config = dict(
    crop_scale_min=1,
    translate=0.12,
    vocab_size=6471,
    encoder_parallel_block=False,
    text_encoder_positions='rope',
)
Rows from block 2 of the text encoder, named by matrix and row number. Rows with one number belong to one attention dimension. Each number is 500 + 40 x the weight over its row's rms, rounded and kept within 0 to 999. All counts start at 0. Numbers have three digits each. After the name is the row's rms in percent of the matrix's.
# q: attention query, key and value (stacked) (text_encoder.blocks.2.attn.qkv.weight, 768x256, the q third), inputs 172-255
# k: attention query, key and value (stacked) (text_encoder.blocks.2.attn.qkv.weight, 768x256, the k third), inputs 172-255
q.12 105:541536506513473464471493438482493478455515568547480557563482530505535510422383490534460511476504438490519501494507443474473537514500500529482552522546453451457426516518440528471637496506424501457548496443494458487452477427508453564487535602451476550452
k.12 104:448459531474478567513467429516553505484489411505549442513505454447464511535492545504486497484476464505469548513481550575537511480487509467513484564495505462454597484510513517504469503504548537534528470458525465466528459509488494503530483465517552491557
q.13 102:500580488500541522556531484503469432559491511537544618469513528507515472488481567448465490456485479500485498510549470477565512525462510508515527434512517526538551548500427449420487450489500559500501454484454540636555526573579509527490488406545524456473
k.13 104:562464510543509523477499529476506518547478444513496435559550497493498546521544479576494479476498526556551448478459555437502511554444457521399546560480530527406469432502522518598481479454485513587439520519497574500578509520459461467560485553494446465531
q.14 101:515507436492499532512475551542564478546529495522492522526518539529532536563524494494520385429493489482552440558557502496480440557517470513406532451497455512527536462472464491517498525491489483494551520530468532455475494481460517527476496497586462517534
k.14 101:511558500525459457444580562498523540418574518498475569421535504450517458487451560470522550459531495498481523524473517510540465485503504446481533465522438498551472507482486530476533496511487482509523472553477479500467511486452491498473463479505507453527
q.15 098:474502448526526533492470488495505476512511509513524497522516414520567560526532498454555464566502454523573508508447496491559485458516521485442516487478504517461560458491502480571437585531467519513501492473484474525438439524493542488490399596456514444524
k.15 101:511521524455468466503495486514513495538497590502393573508487510471446480523519482508499535408553534472432494568539573504473499459512479524454508518558543456455447548412487488467478520465445451433483495516481557579496569496474495493496524518586517470530
q.16 115:526500456486475533543461460482532457529501460509533463438492482509559510537590491481538423467516390475522482535527532514524473451485484507502446611467465491451559477518527466537531482598521567491492519480417431475530484505440477557483491508529485478433
k.16 112:458481551490439522477495502477536494493521482552530546460501502421406486528422474526468588493467507470425518455434469495472493529468443502486507506500524491474472483463467487473511464519531504473409489474513487514575488537505529458507499516528465517536
q.17 100:451486534440499509474573478459471522487519533492450415490533496522558501543458533629481561431474502570468452513520576510475429475448456503459553483476459464505494506543548562500540583494499516491542510560514524445459526574520469499516500518492532490446
k.17 103:507489498496591444482477410549565489463534440548499469521477488528411535472547436459500548534487520489505546532419477548522501442521501506520555567518566531469472516496489473457513501587559530547443484451449503531548425548520421493509520470490542500540
q.18 101:432506602504463453462547439515522481568534538499449514487519493504479580461467465627509539474585459503478428469500515535500593468375469577471483459498490479489474485487522515534542442517467501440474547528442568455510469512566442417475508449543465466549
k.18 104:485540501461568490460437529454486599512471484512556468506551518508436525569501466554552454515476510476475516564403388493465487493487553476532545477590510467537525502476508493494434476386477525481509530472505537505490499495390469515443519482431495491528
q.19 100:482508519574490464530524453513378470520475522536493483595531537540537502510507472522546441543537509554526472509521487535499474485485516490484517483474426574468472536508509451468489517499513486531508513412480482537523556460473525458533415512463494495452
k.19 100:493447476478481523442423522581561569470509479475532511450482460427504460526429474420502483496472525503513517448514550435508473431527480496512470515535546469451504511453506441517501483478492326474501467497516498514512511483472461544475485505469497542525
q.20 092:509532527528461524477474513567548486541514540491465547476483515494582498590543487456558542515399464529399431484502472522477551531524524523469456549505527556495510449523521484474499484493553397529434457463474492536466446474448523536509533450528554497516
k.20 099:444490487472546520487473426452432482510495519439555414522500434501604523484517505502547510521575473532578546471561453495536513518503544454528498478482437587526550500462481496496477518490465570505504520477528469474515555642563447550502487539533533501502
q.21 105:500541513519415515513477482523503488429485494477545479516551477595473542524461465501452437519533517504510502454540460533587436559519435551518444487543524510528515484503497426442498513525468487419518497520486434526492459511543539482486572403494540501468
k.21 109:511466513472522580471477443511517622471559434514517531519509537454550429492503481502526458416433412455577444511479528501516611446459529468524501467502400537552464525445511508423467572498632528529542500582426551556488500449419483525536545554460469493547
q.22 093:488471474505482538587552510476542486496568512448570505479470486495463496520516545473512482492551494488515515480516481545524495533506478455536592429453532513511533514517450431478488455492512490551487461479415484466554439475464531563488524429563536516539
k.22 096:525443471484533458425456534509492447487502478475524522501547506502538479540542458542553486552491534471478532518469515497537514496502499500455493498533380594507567530511520458471507557560438486483531535463547494527518591544449490407531373552430458510541
q.23 098:471450450492495499445552553522446512531527564455513467514414540506528548463531485481468546460481428441547562488476508510525533425452531491487478509543437518462541506537517516450452512484572518453549413482499439552506503518475497504506441461474555506514
k.23 101:403556553475535467459493544515471529509510530486517479498475541449518449414503510551474458536480500509392492478502506525578479464511519512533561532458457509503517533504483410484536545515440520459473494474506464494550544451489520562477569527502454462455
q.24 108:538425434485483510514505485434544527487440468507536522474483555551547397528580528515487496510547438487526487479558452449486494508504473465509509541524498464451489483517503462547527500531514457515469534570415455467431450574474526484486534560460508523460
k.24 108:511475526419541522561497515484486506478527547446575467526524486518534529502550483498510514501551454560540482517512497536480514524414579495548435528513493585428449523430474553493484545555439475519401475488522482498473541435534456530528491459526478517464
q.25 114:483479424483451492535542444487439562523459484548546497553494500464527487579573524444456467497519458517544551567503485484480514441528521506442540521504524523557534534547538464523511448534533427596478528534433413469601561483462560450474505487519547524479
k.25 118:513515565483547515460516503554473528477459457488510446492486492494470536529491538533486441569478532499563540525527502523501519535468486505500544497447471508514542511464429504486503483463531477471430449465490517498452489501524458507535479452529529540510
q.26 099:480572478515510437547481512436451421568524508493517467506519532441466533487552505535545485566463540556506514461471412448488544415506475500501394491505509546507495531451488472519526516489512545561487466498565483524474454506523504497544501493510488565560
k.26 105:560485482474484548509525511548498560534501496460494481507502465610490436530447520461476439551556473494460495446517531438483446467484526486519538506535536474461504502557509524491517458532498483474498508554422508471534580465490467560458514444500496507497
q.27 107:503457525477392511482539502498537469507447512504499489549493542492519541447513493532429502515460506392410479500450493534534588498408509545571455482495615545412514478521445504559485594420445456485497484510481495463502497413463475531497524493519476453486
k.27 105:511591468503512522475489471465480544540496550492551533542558515462552518505506550519491433450471442489492499457587501457484514517510510488558477484661512536527475425502542547515462446507571586456411444475520599460583553493519550502514462492465488520479
q.28 102:457478470531435427485448466509530562486563407480442484535539502504518443503483460489491488457546535492514501457443512521513600511540478527514457392487435482559493527496592445523519497492512502543498461457512532523467506505539454550497446511494541542521
k.28 108:511505558412507499469490513541476517511495507486487522452542459433569457505483485508494482509387434505496471563546503517444442507524540452507494518488489478452501524553487524467501513545498524508507456473486481519502495518450525456541510558489553488493
q.29 097:450540565452513519501497503511476442535485439437581538484498537481462396534503538556518489508535529431520534466467531546475588534470475510550457506462556525518473448536474480528525521558527509549587542498451488498575497486524505529519493459570445437493
k.29 100:490546456496555485529570466554485484528469532552414498505500528454536497490518516597560435465436554465456546523500434469512503488514528465473481442563488474505572540553449498552497478497528502481522423522496481529496557571438507461488556521434498506529
q.30 100:457457465597531526507490490497477514480503492451552486512540490546566532523466533456469491461446434468465459496462541485537481518448519565550412547533444533516563485453516437461481500464548515405461497484513586500471531510477453534517488472426547468457
k.30 106:463493473461490505499504504542595505474524461442559436499513486467449466523529499574462487476563487576527465474521508537523607466522557546512570507448560504459532502489458521507477467504471496586487446552525471495554507488567581493484510481533428466519
q.31 106:365502471469499513553511493486534545520528521489484543465463533445538538479495514525456510563538503520454433471432488474487433520430487486526506491542489509533487504394553543552502508608506517500544495562509536513508557544523481511497594536529518443464
k.31 108:548446414528504552468534510516546572502571541459453490512483499522469433529534454546530477418460454454513482501507511538505511486537532546527515469479507526490443561566477493486428496475536483522455470483478456555484457482448421532540495476487527525541
q.32 098:513466523455451518483550499478527515509494564438536495472465570550529476463524496474488443472518555504464462453553445447443527462447478476465449452513497565439578466526456586510552465543536525579558468525523491542496543472498483488475450485516484496484
k.32 102:429498580519426511490494525549498540451503470486574505519540459476473486496481501512523517454470469528486453510475536461440486553533549570537511464532471462481471515478482542489532468528508478506485497505479518533504402547413519521494521576526498481555
q.33 099:476540482602570548551436533515489489509535552478537480499452451499497483475506443541528467566395516527499474437492461497509521488462515513507382501554518555500504438446511549567528520556483486480504526426542496463469524511469493474492492487508477554439
k.33 101:472449520513457454501555482552469498488506501495480555447465478522563517514521458568475473477507473494512543503545542619507489528458595469504478502494524432569485514511548431499524559476488483519517430514486500527544476444496481474492475480629521468466
q.34 099:431448480485475476529556482439553486492524508497482532493475484500474540425490509429491457473566461453511502610415540464535522500502489490517498449476456458487563595531570447469522477513489490472441458514483454499565456545466503501468528544501544438523
k.34 099:524404548561497531497506418521548551534557458414508542540442478544480501536537553503488553552448497479509485435598469523468519475503535473510493476547478502561493491591420592508520546527490511493499540512457508443520559503565472500615516483503472565507
q.35 099:486497497475511519466551429498446537495447511521455493492402459551504532512522540481497585485423571489531553483530448431515558484450493515565464547509497467425473521515493436512600546503474494550506505449466451456515491489541478466475474464508509497453
k.35 095:495473481553528476476450544538499465451543494536471508447495514405533490543484467467492489476516500599447405506484462508563512552515563460506521533461441521536449537450547502505580453593518439478500474489471443453455462598571468465519534534464523535541
q.36 091:438579533488531545533497410490488536501501554529609450471480417551415432599549573409546544573499489537549535488537520516476504494531447492555543487443462493447549491531464442493508426498471557539563506489465532516546480463515529494505536529501482477467
k.36 090:551481530553488545494505446458552518550479456508501447503477511479483547464451489507543468488483421492530480520510515490538535480514535508466505558519485560579497465546522543465501583588422470442492473518447517536456499460469446563484475545465488495539
q.37 097:543524516508496494590580446435521558571558540464414491517551511469590463541514534514502410534495508495540505539521532473470497549562424558511474525481406480453573488607484562485550525529542550461454527517491508563453506455545551592437537530521526454477
k.37 097:451556501527526512515457468481444430487487554453586491519506557550489613564509479569560512561472437506440476470505532490445483525452559530477465571479483498428500488453516531516458495492473491430493511439564567490528475506515440459558491477496530516446
q.38 098:475463474475547493506455497448501431551510489550515486542471509547549477549477543436447495510507537467413462486541474500509500489551521476493511524530473556422583520561574488478526540501533456533508509491536485545452468540549508456459516525504560463492
k.38 104:540482479499465521533557542471487539523464521494532493445511511520464478530535515490548523499479547550498508527481517554470471461550446534468527524493514385489437505531578549517546478508464447545468487574462500518597520481512452465503501532488423504453
q.39 097:423480497536487513488444466494528511510537449508487554523545467564441482458550549483545541458536465499504496459510501486496490470534470436473514469554504494448505476502448522617467471471455518484439467545528526502463488525528512515514535517508381542486
k.39 097:574422495477532522508559546505490434533485521529528511456443543515487541478494401535476476569458518480520539490447434513565557510471521476511567473428429532494540504552514517429563500501574499483554456441511486511514485488520454532516455492564520496504
q.40 117:493512445469493398551475487477494414462564530494527426462533491540387497516525537529540479556447547498460419513464491499453559512513487507510494448568517404544520528506506481485461497491517495476395456540504520463452493509463564525461487558587547447478
k.40 101:566483474482556574469466525493470494539443470582447465560523443510494538470507481447518495486500514529534576513493556538494537499501522505546507496479566559529427552480496563516510530584534469547490525431511568545497539469531542509548540443550541547488
q.41 105:506497480557494473500499460482442517463500471468462505427583508536454466474493465519505572477548518488427493507485497456452484578492560540592554467474515530533608481509533511522534492483439441477512504440473464421469467515537553514515505500425599487526
k.41 099:504494437479480519557547514517495513529444549542521565511502474563520465517540484531453522513423502528515470512462522453610588544493478542475457534491499501470479414481524461517504569507570584510533493536524510561482498488511469448456458536544448470453
q.42 092:555438371544550466519533570544481500471541559485462499526542466542494535491445506541487578535504531472474519456483460524541503496433526501458545463467530518518455512583467509499485499549448521475469497472533489479467454472452470489532466452485528464426
k.42 090:466488519483443499508430499532492479506494453524490394563443428446474422501556545452419481481576497450454538465587519453425486532565491514542466517477491471514538548496442548488557521538535521488545532497509559527509458436590500545596589491510497445530
q.43 090:520490555503574482519417499526485557549504562514511495573545476442560482495506490481560508425495569479531526477517486436520550469484523539427436516554473509507496524435471492495488574535559563524504579535519498551557485457565502559437427451451458405517
k.43 091:493560524486432559496523512471473494554401537490482471452433523494444555541494556518449431542482519521494537443504533521504518546503496553541506565518473505502534487482530534509481471402504520392464464495547509545420543449510495464554476524510481562440
q.44 100:513517486603563546502455440539523443491476449463414422486569440506464544458512491401490516500556554519518546537545492443538469490483555462518505468430527510470457532514501470467539496473516526481519480545528481542511558498542520453496450473509497526523
k.44 103:509501515498532542577520536477494523468474536574575551570539490407483504455517546525491503485512436448524556494509443565489508522533455522473564582555482529464472505549500472438455414486420448507470470436529468515523499513487437522545528431446494492479
q.45 101:480456463564527513466442483549542433519440525518534509519424417523518508473506532447526448481471536526509545494477482480490479534472541514483519539549489485513473484532529466489529495427476493458433563498507486524445539468453507481520558478492562483579
k.45 092:463440519507437548532520534490478528488489528394516518502524485492488432507499556485481517555547512542428446455511554502503576532504551443528569516489541460534517436467410504436502427509485452583516433524487517536538530537489473515476537434509415555524
q.46 088:423554533517444544412554489485513493545549484538528436546466525450464480477488494498497546502513478466463502502508475550500507527522466517566464445465578514514476553543516472416547490545534531497475457489526519486511431571493473533511486495518499491451
k.46 085:478498461423509460526533477463576495545484542516486511524465493535438494506507524514547556422523520529536483523477521455429415505452538511412472447511427540541521523542435529505429458484473569614534539503542515484488551540510524510551479513515547538509
q.47 094:453501441363484556521550488539453560546463554561456463455532560507462548504515555516487520524495453516429395471455490534496423521474500440496551510428414537500532504568458487491426485486522544507432531488444501508508478448489490562517489463477509444486
k.47 094:528495506547520456441441475545541488604545442438488570495472529491436483516459495476454549514423508498559500517488456461465495486523512517407525497402547476441473454491443503466547593449421504617546520441546441473487467542479516475457443562433478508520
q.48 116:533486513518525499505513458420420461485440467518502458498497539505512527553494476503506455530500502468485493485541533522515465518437544438447518423534553475484514498444427481570522454475499496553462464460514533487491521481572510498502525431541522523485
k.48 114:462495582547453486520437521503512530546479602469565537487448488500496482507551500491466501469531520470468515584563468473551455477455474491523439452485520486429473515510492537591558529540464472603481507567561444508497488561491518507466506468544433482536
q.49 111:506476495501497471513509542544469456534443499527523459415455556490499448446486490511543415499567480501518486514485456467511520542538570592466515510516429463512528445449490510554512538483549523489482500506440519507431520486526484440426585482505480479450
k.49 108:483453541508482458544491479505584524544489495388578552530515529569535515502545567499505510494443456531494484525476539565530444506566522402491520452557523545542462513461506509469533457541407508525489499539503531529521533483569517535452472466461532465492
q.50 106:499505494504483554538464462508478451477486538482539594498502495478479502485541492534471575456453487585525525481519509549513468465536554457526505441445491460514503467476503469600486523436549465507521465546556549507490510472555444477552481436626503472487
k.50 110:542527472496556533478534471562550460470488483540494489553493500547492498537546522396486512479528512460516465544455512475530440540525538526452480461468499506519479442529466442460497571539478481555401504539472511589523565552440562485567517568445512516536
q.51 100:544513500463536464464467508539466547484485431543536492540458494474469443464511500521503569498535487466551494510473498450504499567546569526519540426522534519582529464520513494573488516486469477395508458531586504475487493523474592441529459515505507508440
k.51 104:540538537497513519537521548479420547518431572450542444504483516538490510493484538471510476542515497479485540455555506541507504524499524491495534454434457517457439450462421518434528521582515505647500543487458528540521503512498470553497494494509515500566
q.52 102:480446617488457484578517475529450505536464419504468498544549503472565568468460469487479492488569615562567486556567481503566468471446565474494473504477489538458533412478530464566493533432533578479507499532588515542496495473488530514530450441511538445425
k.52 110:500543431551507498437512492553477483439519510503495515473488483458417399498527569465507517520525514494553565453453513545438557473575518564494451503464479448472454502534518542427493438517464472506507530516478459476562533488467463545514469515468481501545
q.53 103:520534476512509466521534515540503481450486446489540455477577583519475512474494543525478515478580490464513584497554498468506468512514498558493491469520502543521541550452527482485511529495550457533451514508499527542515565404453489548496552545518481517529
k.53 104:536519545512488587528499529407502519514495501529485540479465381517524542530513377460452493535439555580537430526536515481494590451495536510517478500483448481513514443506507464476470385462507489502509444478524490515447456501485462434522504502517400441483
q.54 103:468537481512505416454506499539525552487509472454495450527530551530503491488510510498482613526482442467551490465517529549476485538533447535540475439542494537494478453484474503495519483493473527597518562526458460568430498451476478494541563372470542492485
k.54 102:419528472547552530530511513548516449536497526508490449511504441467470512460438463552476472552526539505489401537505418498449489464527500445491579545478457489500485521494514472531425545514556505470467460523517506517511492558500577494477549501561455468547
q.55 106:480523451456560508452540489529505513524428508430489457529475512471467534472480495453508428546620524545466516467549519515531456549505478480463456469485514539423536494531522508573563478584459489490565533483490552483465453529498493530444488475490474532486
k.55 109:581486460527430553561514561525493512450558542641507508492479543513494535517449505430519500513401438537516478547549452535486516468549503529535535574500565485454507539522495453504454542497555529508494510505474522467521525400591410509503454490576516478469
q.56 112:522513479490483572429527529497496481528450478525470481518509505466528579489506529518504575528557490492544532568523523518495533627508489590567440489439468524461497383439409462529498468526550517509521482451506515536559542476472514493589449538532481405447
k.56 115:496497444510462544482507606469512548476516445461549537559559505472534454545555467537531433467421510522434493418444516529494492431543444484483434501525511573615488547562574577421520537462463465501553511482530534475471557574528432493514573422492523536549
q.57 105:518510534519425488456451486500478553506536450482507511543557483554419564486510485503558531541521518472505553482533510474466522483471536476461539513553473443468539542546428505472451444472528460464545538484488482524457502488538511489455581512473518543547
k.57 112:552523511455528489464538469488526523434457495539489425524441506521462561538510481527421513531605445514476506464512501522484445526560591529444496464488479477523431505501560480479495428494426503516414443442500524453496527540547453440559476526488520473525
q.58 099:565523460500471486549511509595438446501540429453450517547477516420431489518467544474514552557493562510475489463454528524512393590477497557546518472529533451505551495521517458505414478568514476527496453526540524481459491544464525515476511504509478529469
k.58 099:471454546528482548555485479520528478530507536542592496468504522587479526408468445587525465450526458489544519523525514466495585470484450533502485502447489541502451518504492487492541497630480536461519484551513538584437517506502489487473465504437487463463
q.59 097:505490518422501515471508495504519485502468463565487492499551475486527484517551495540519524500538533542435427404502489436544523534474442460388489524501543521476535526545462531491478524542507497472377488512434479476519477483521526471521495514533504495519
k.59 098:501464487520474544541485525430522549530518467582514475424504524545491512558473417499506489511495440521528523534541438575510489475526484466552484465479494481481545519469466507430551495422561453518514568462487512505492552494385521487530487501479546490508
q.60 099:526520466439495478505455511477490465459553423537469561552474503517538477473475515498522529461574517598441512523434443509507546493510554477503534570526552491487418434466473492503536539460534508417572455461484380528496508481506467568488506545497486473535
k.60 103:548435505568513573428480504507469499450521499461521479481409453478531450561513475565469479489489490430559515543616547514464431543486429471504442496567480518501496584565527539458554526523507476556417518533522507538459536456503532491457481515453496557534
q.61 099:470487582505508516458431473444459431540404501481489472453419532494457472559485549547507508488506524547499578523525491406514524427451537481534545479564460453540460478475477468508462590515481506554556441504543514491495445474494465483564484523496472574482
k.61 103:482535459517514514499571546459493540460527462495509585414528457506449495549500474480512488523578510539539510497484522586477493507532498504509539436458499525623538498475516512499502504456447519450542412536548414528537569558535490513451470520529505522466
q.62 099:575530513523525467482542529532500493496548513551418475399527521558588560536451544506515513512531466549435522535382493593538475467475505443515514554506508448565451467449541567489524534520474492409470485479509529534439574454463562493457475505493491512480
k.62 100:520575519491541554441403510467483610529505495501483505483491526478414457486492560443422467477504528511539503517533500496440442592473494598483448504580479438482489487553504509564492530513515578505524444448545553521445474497522533515535541506482485502538
q.63 107:527574462520517484516497454429533465513473444509535489510525461551522511477547568599532454541464492540567497500406494465499517468458455533457492520523595552467516463531537552494482551560443493605469482539532452535556454563458534455553475397488533428504
k.63 112:453474458561464484476502540504488530491461565531526455500530519444498475484537457487464525447501545453525522481551530497543473483560522392538486469493421524590537484458507479470514506453589447476460457506514517516523455440487565508461520458424478500449
q.64 099:512514472545464523493506464522485468518541430522557488622559459433496483500458551488570512621565499504513536466469462498560515547512504529474511518416452470507479488528507581510496462517510501446446442479495511413486539529513489543518490495467524436494
k.64 105:521449499473488489476462487461537569495451532504479560428568476444472413561506456485462576465451489487502537424528494573494468554489466480528486542540514471523529453504493464499544515545495483505467455553483514509485396540496521518440579530524455478547
q.65 094:567453532511514462488458482476484512474407526549472514504521570428489504543479509500511462435500539473499436454501510475551499501597480559536491584449454517556501547524490516528431542465538432547521428483559515494509525444442509471490492440456493491504
k.65 099:506529520505538396626490506466507441501510522565503577537496468512491488521460493492522402515448516500493549498539491441492496432400532461458507530556478482451491390506515615544510459475532544513498526475468577525444427602538433529546502587556540564564
q.66 085:557442454500473482478490479538459538524488468534505525390596443476537526527540563496540436414525454476495490475458568501498486511464470605491504465483511464431464427503469499499495560551489505431467536522479467507509554451456466541518457486517412443493
k.66 085:480507512507459514562530457469550505474560491472506516503504568537462511462506512492460509488490511509518433439481456460634481546532489527423504542531571530485492450487473423466481558486431490585437494534544564484520505585581504466506481476478427393480
q.67 093:494480520449518550472497477392513439473564599523421524491461485557470515477508420533519494467493509495458546535555484480560566474488460451497493484624529489559512503488510463443502466557460514437495526476552500522514547493510495429490487509548477515463
k.67 085:436458578606425453507483518482477484488500488481454501540529483414496505491569540520511493452467518482435471477447509467486442515528500505484515511376453471520509559533495426462526486477569462574500449523478514517496455511425496516515505518534588529462
q.68 090:476522455487508474459529479454482461444458330559574554518484471532497499423554506430442452501549544555481531547534465466430468491496457520529529544500560522540512492482591380547466533460516494509529492493431535478424562509587517445542560567527521535469
k.68 093:500498495521487535494495498515525508458467473501483488435498549439543537485422533503488474544475515462491491485524551430379487478517431535538501523485521530504484554537508604553512427540549499462452516457503441506467515500471558543501554552539444460526
q.69 083:508434508447494493462512574458416499408552433449507500484493442539453448521467619520485461525447523513497490543527520482502479538450445546457502497479459522462435502530534492564511557508504475570485584487546445526514525471518543492515502518439553520502
k.69 084:511468517551479462579492465536572582555445526528453444473529507503529454575498469485496479483523465574523491486507462509499506472468603540504492411476493512476490450560506549441440450435528488558476436441454562512484528417503461507484488529497538535445
q.70 085:423513485477507554552412434540449532482445468511526516499504528451535453518568533590475526534542525486518472558444525544560437495363491515520482484464482474509521442529538508486500478498535444503519533498444456450552504511560554458523536532551516462481
k.70 088:558507521556538411482457479548537567462477500482494499475567483487501485572423540464500467494484459485496554499459493483510441522510531519483443538499521534512466539517474433519474476476477512465484545457511575513511536546562512521492471526477469508532
q.71 101:438542524462568504538499486497543512463441569459426521536423496559493540523546535451532456558446530496494575512518516541522538497489529519481482522497451535541435507470492454530548512490557552537467479457499503508453486534526546498492549446515493453451
k.71 091:489535526569578477483477487532484600484538512525514449485527509523542497464510456484463528503443512590494484451539520521476494512480541518454427454507477481454496531490480572534556497472466572503552504492482493540521549565499536570493536570491462466521
q.72 107:442507531427501422502501525471568486466477551483558438560425507508501466524518478480508443505426534556413532490537492543591453483450552474530535503527563420497516492465452528492549538474449506524538564532513449455520527459482461542541480547532442474530
k.72 095:504508479510533502514486530536522466523528521534529590474552469590461519508484594486474523502553435558515451497534486522518535451517462490481537478524544491477492490461574487560474533526478533475483512537478572496485490428546492454503502463522502482512
q.73 101:507504574463549503516409497505506539555510462492503538526462498452443534452500487531482447477489522480532508497512554530476515448459541499481473526523492502563500471552499455526471536466488505535513571521587533483508512540441482494418497495451410437466
k.73 092:532491583459478535470509504520491566509504479460541508495505506410472486533489556490456493505514497542511484488509560568494470526526449483506480475454458544516531517498438402550499432503490462476497474452545360551483402522628485473530464540480505462484
q.74 090:530438490479493487467450476571479450510476533479561468472460445446531474508496410457570562490546544523554483531501481479544534516498538452517543489439431481496467504502490517487480478498567491479504462590557516496456484560511575507536555552548550498602
k.74 082:557530519506518507461535531471457532517529538501478492516562466511535513585527475513522455560470427400496518455610530466467493439463512497535500450500440557538468489501507444492464526523439527525510454455500470534528433476519499514507483464543409533372
q.75 084:462487474452488474445497537462478481555495519460511439501471539469437494538511477463482494480485538414500491540431550533466579582513521515452481528489402500511478520526514522507532436536427502480526424503601458466568503504451496498511535478561549599512
k.75 076:588453462469477518515426407487465527502480508517521549430520473520505561534493494552551421527496492505478461477523412485504419496482565530436495499517541452544494464454519512492493553444548495521471495501554610507516566378512496499488520507501542443490
q.76 094:522519521500520503491523485530552521459476560474485511467488481482528391483613431532515463460508487428481545457505474554467462541471481448548536508450493493509440541497482533516548446548493448467512576481563497565490487543476508531478424583544505439459
k.76 090:529501488565531621527480499438445512434506471483525492508467477476527560534460479494562563498486450517495482445510424469516508474486492536490459425484445438500523489472497485476485465535491473497522530515507497469516561543517474452551579511434452597514
q.77 083:475471466475475486523527547548491542504459505525467559500466418507540500508498446441476475456537480496493499524479547548468493498488432468501467468563508470447504491456583547431498488510518505465469430531533540607467515534528461414558565480467529475503
k.77 080:497475534495476513496543482460465501475480517493504462505536480481423500493474544557595499547462522469502509447531472432535515473508507544498484541525472447384491534456476476545491463472493567508492523523521559503544456503456472451472538486516504428450
q.78 104:479525456520526550458452509495493496472468513513547497459485565500484566433487499449489492525469457414473481469446535527520560485505526545523461438501447520515552475524486519576486514430543544551477539413494547472447581608475552509476441488516434428563
k.78 094:544506543463538513536502462550539522461545422549485411510515465555529557525537516570482494505507534393501485495503604469532534510483536441490544486558543527505492487434526478505489518509515488506475441513438424484508435428516539501482498498464560459523
q.79 083:573533573548523518564506417532516494454470400508433496546506484521498492527520513510515459462546460546480427504502487429489460497480447443486442461523542489450523481534427496504513533505551552539531508504469490478447543417490496513460479533541549529517
k.79 084:473490468497484502519534495508484530476454459545477568474527475580472460547465642427521494496516503527501463538472433504457547526431566460526510503472449507491502414495544583542434519538453495508511539559499492514592427556515535508521522531423434491470
q.80 111:601483487477498525512486550444496483473525430540528417476518536473522483439498462548498577487462481468605546492507529532492599501450547475538445529472499523442461504499533528447488479534445509438537514510559430454514536480535503531464492519502444513564
k.80 109:452432485479459438520482495496527494424445501477479555507470535498578491548507471504454509514520489403430465487481503511560459542501462459481553431509568430499579534505488458477527503485592522561540506515446473410543446482551481466490587429466513533574
q.81 102:490467497566507466429537525491458518490501543484533480453462475525542580472470543532481477482528493456459503534494530561464501448549411495517493501546503575527520514495457461534466570478589492562565523500521483571474551503435529521444505465444559579502
k.81 104:514592480494494525583499513532477506476392547488520539551543463484464481492527459476542523478484480568539505533576466481453467518496479506493482476485537545467479464542539478497517470531507524455484469538473517477559466497494567438449535463489507530464
q.82 103:520516508501470484517529538483507516575513435486535491491491462458441504466444520476487515564567524444481512570505486512514479512445491472466502576482504501465462506534558556548478531562485474408568446476435512492556484527482467469441472457455517444504
k.82 101:446539520485529535492534488533479529482488548529551490563503533499478512523482448526530415467493451546454468495480486483529535531514486460589496586526523439488491446458488456440448507493472515518500496466574496498511584458534505498502474520506526572563
q.83 099:471447428595502529428448539535527522550527545526449448401545515481517490490516506526511483517544515530494477377590525520479535498521480503548543533431412457489522454516468529515543506537530546467500474525508501454484541518585510463487527426488500441498
k.83 106:501555522498505412480497464547532433495494470520475508581516513557494526473496477517484462472458454454578562558455582560437505504509556514497406491524566528464481547467530492470432526554491505560458564443481564483551481498501556542491509510501524521439
q.84 104:542498583432467532488491537463448505461488540482530538510532564446480505459515496492494505537477476629470497539525493436527476552476490484521497523525481563450515599473569445430489550440452511481479511402496579530535508522540487506449452546546519471581
k.84 103:474492483531472528500515457434534537474493539467489527475458486543523564448513492483508462578498549404503471530528443471485564475589478456488516475488504554545495475564556438531469506538473450565531547470451475513478529465502523520500483483480546508492
q.85 102:507520433531498584523429442491531510512562588426523520564518454500543452425551537533523507470455483428499470532438480518433508541405517466538462464540472558504552479558542477527485509542525467556453483437492446501540484486458469469466542470567528539536
k.85 104:478445586504467435490527517574515551548498450474543501508438537489465498557516515516464491529503569480487528483566517461427543438493474557517523476474495492454460531498488531462539473460437484432482493530459453492499465521499563528488499542477509488453
q.86 098:437574504485528469504533456466492439508501546422547579498442546537518424428549465505514504471511535471516459490490568548486541500482473571467528489466449458541461508508528528431479467453478458502463553437484551550485475555463478481529425411500527577476
k.86 096:482531477491446528508492496499421495524515541464431451482582483513563454532542470461500479523541456484435496485532533478561506498565493528465516453461502473538505523484484441511511540543502546522477402566491497503499533491498446478478451538468539471545
q.87 106:526529609517504473500458473490456517506560477521510498438480561477509491521499585456462466489579497493440444591480428557484508568574537590454479507465549439519448442433510480497488480525493535499476517508503440498497477497515482513479516515535502457502
k.87 102:491482472494522472462555445547531545476490517522579517484532562466447512505491455538490495480466563525527516537526453459461460441441432507583492552556479505570518559555550525498504500561502493519443553495433544479416573506527510450503482468457456545510
q.88 114:454483508581537531460504532579493533519520570479553470500428515453455476490502477466531487476496430550528523449480532539432514528494517472499505538433541461450510508495548536556592513507431478544478535545469505458525516496541520525493494520523510532527
k.88 123:471512536490502501517496456552499435504492475427459470516489545526495518516490530476520548507494479447457461474527495471522505427475508472517473512522520570483463536505520405471455478472515547459531502561496477509529567593427564421468534461529507579486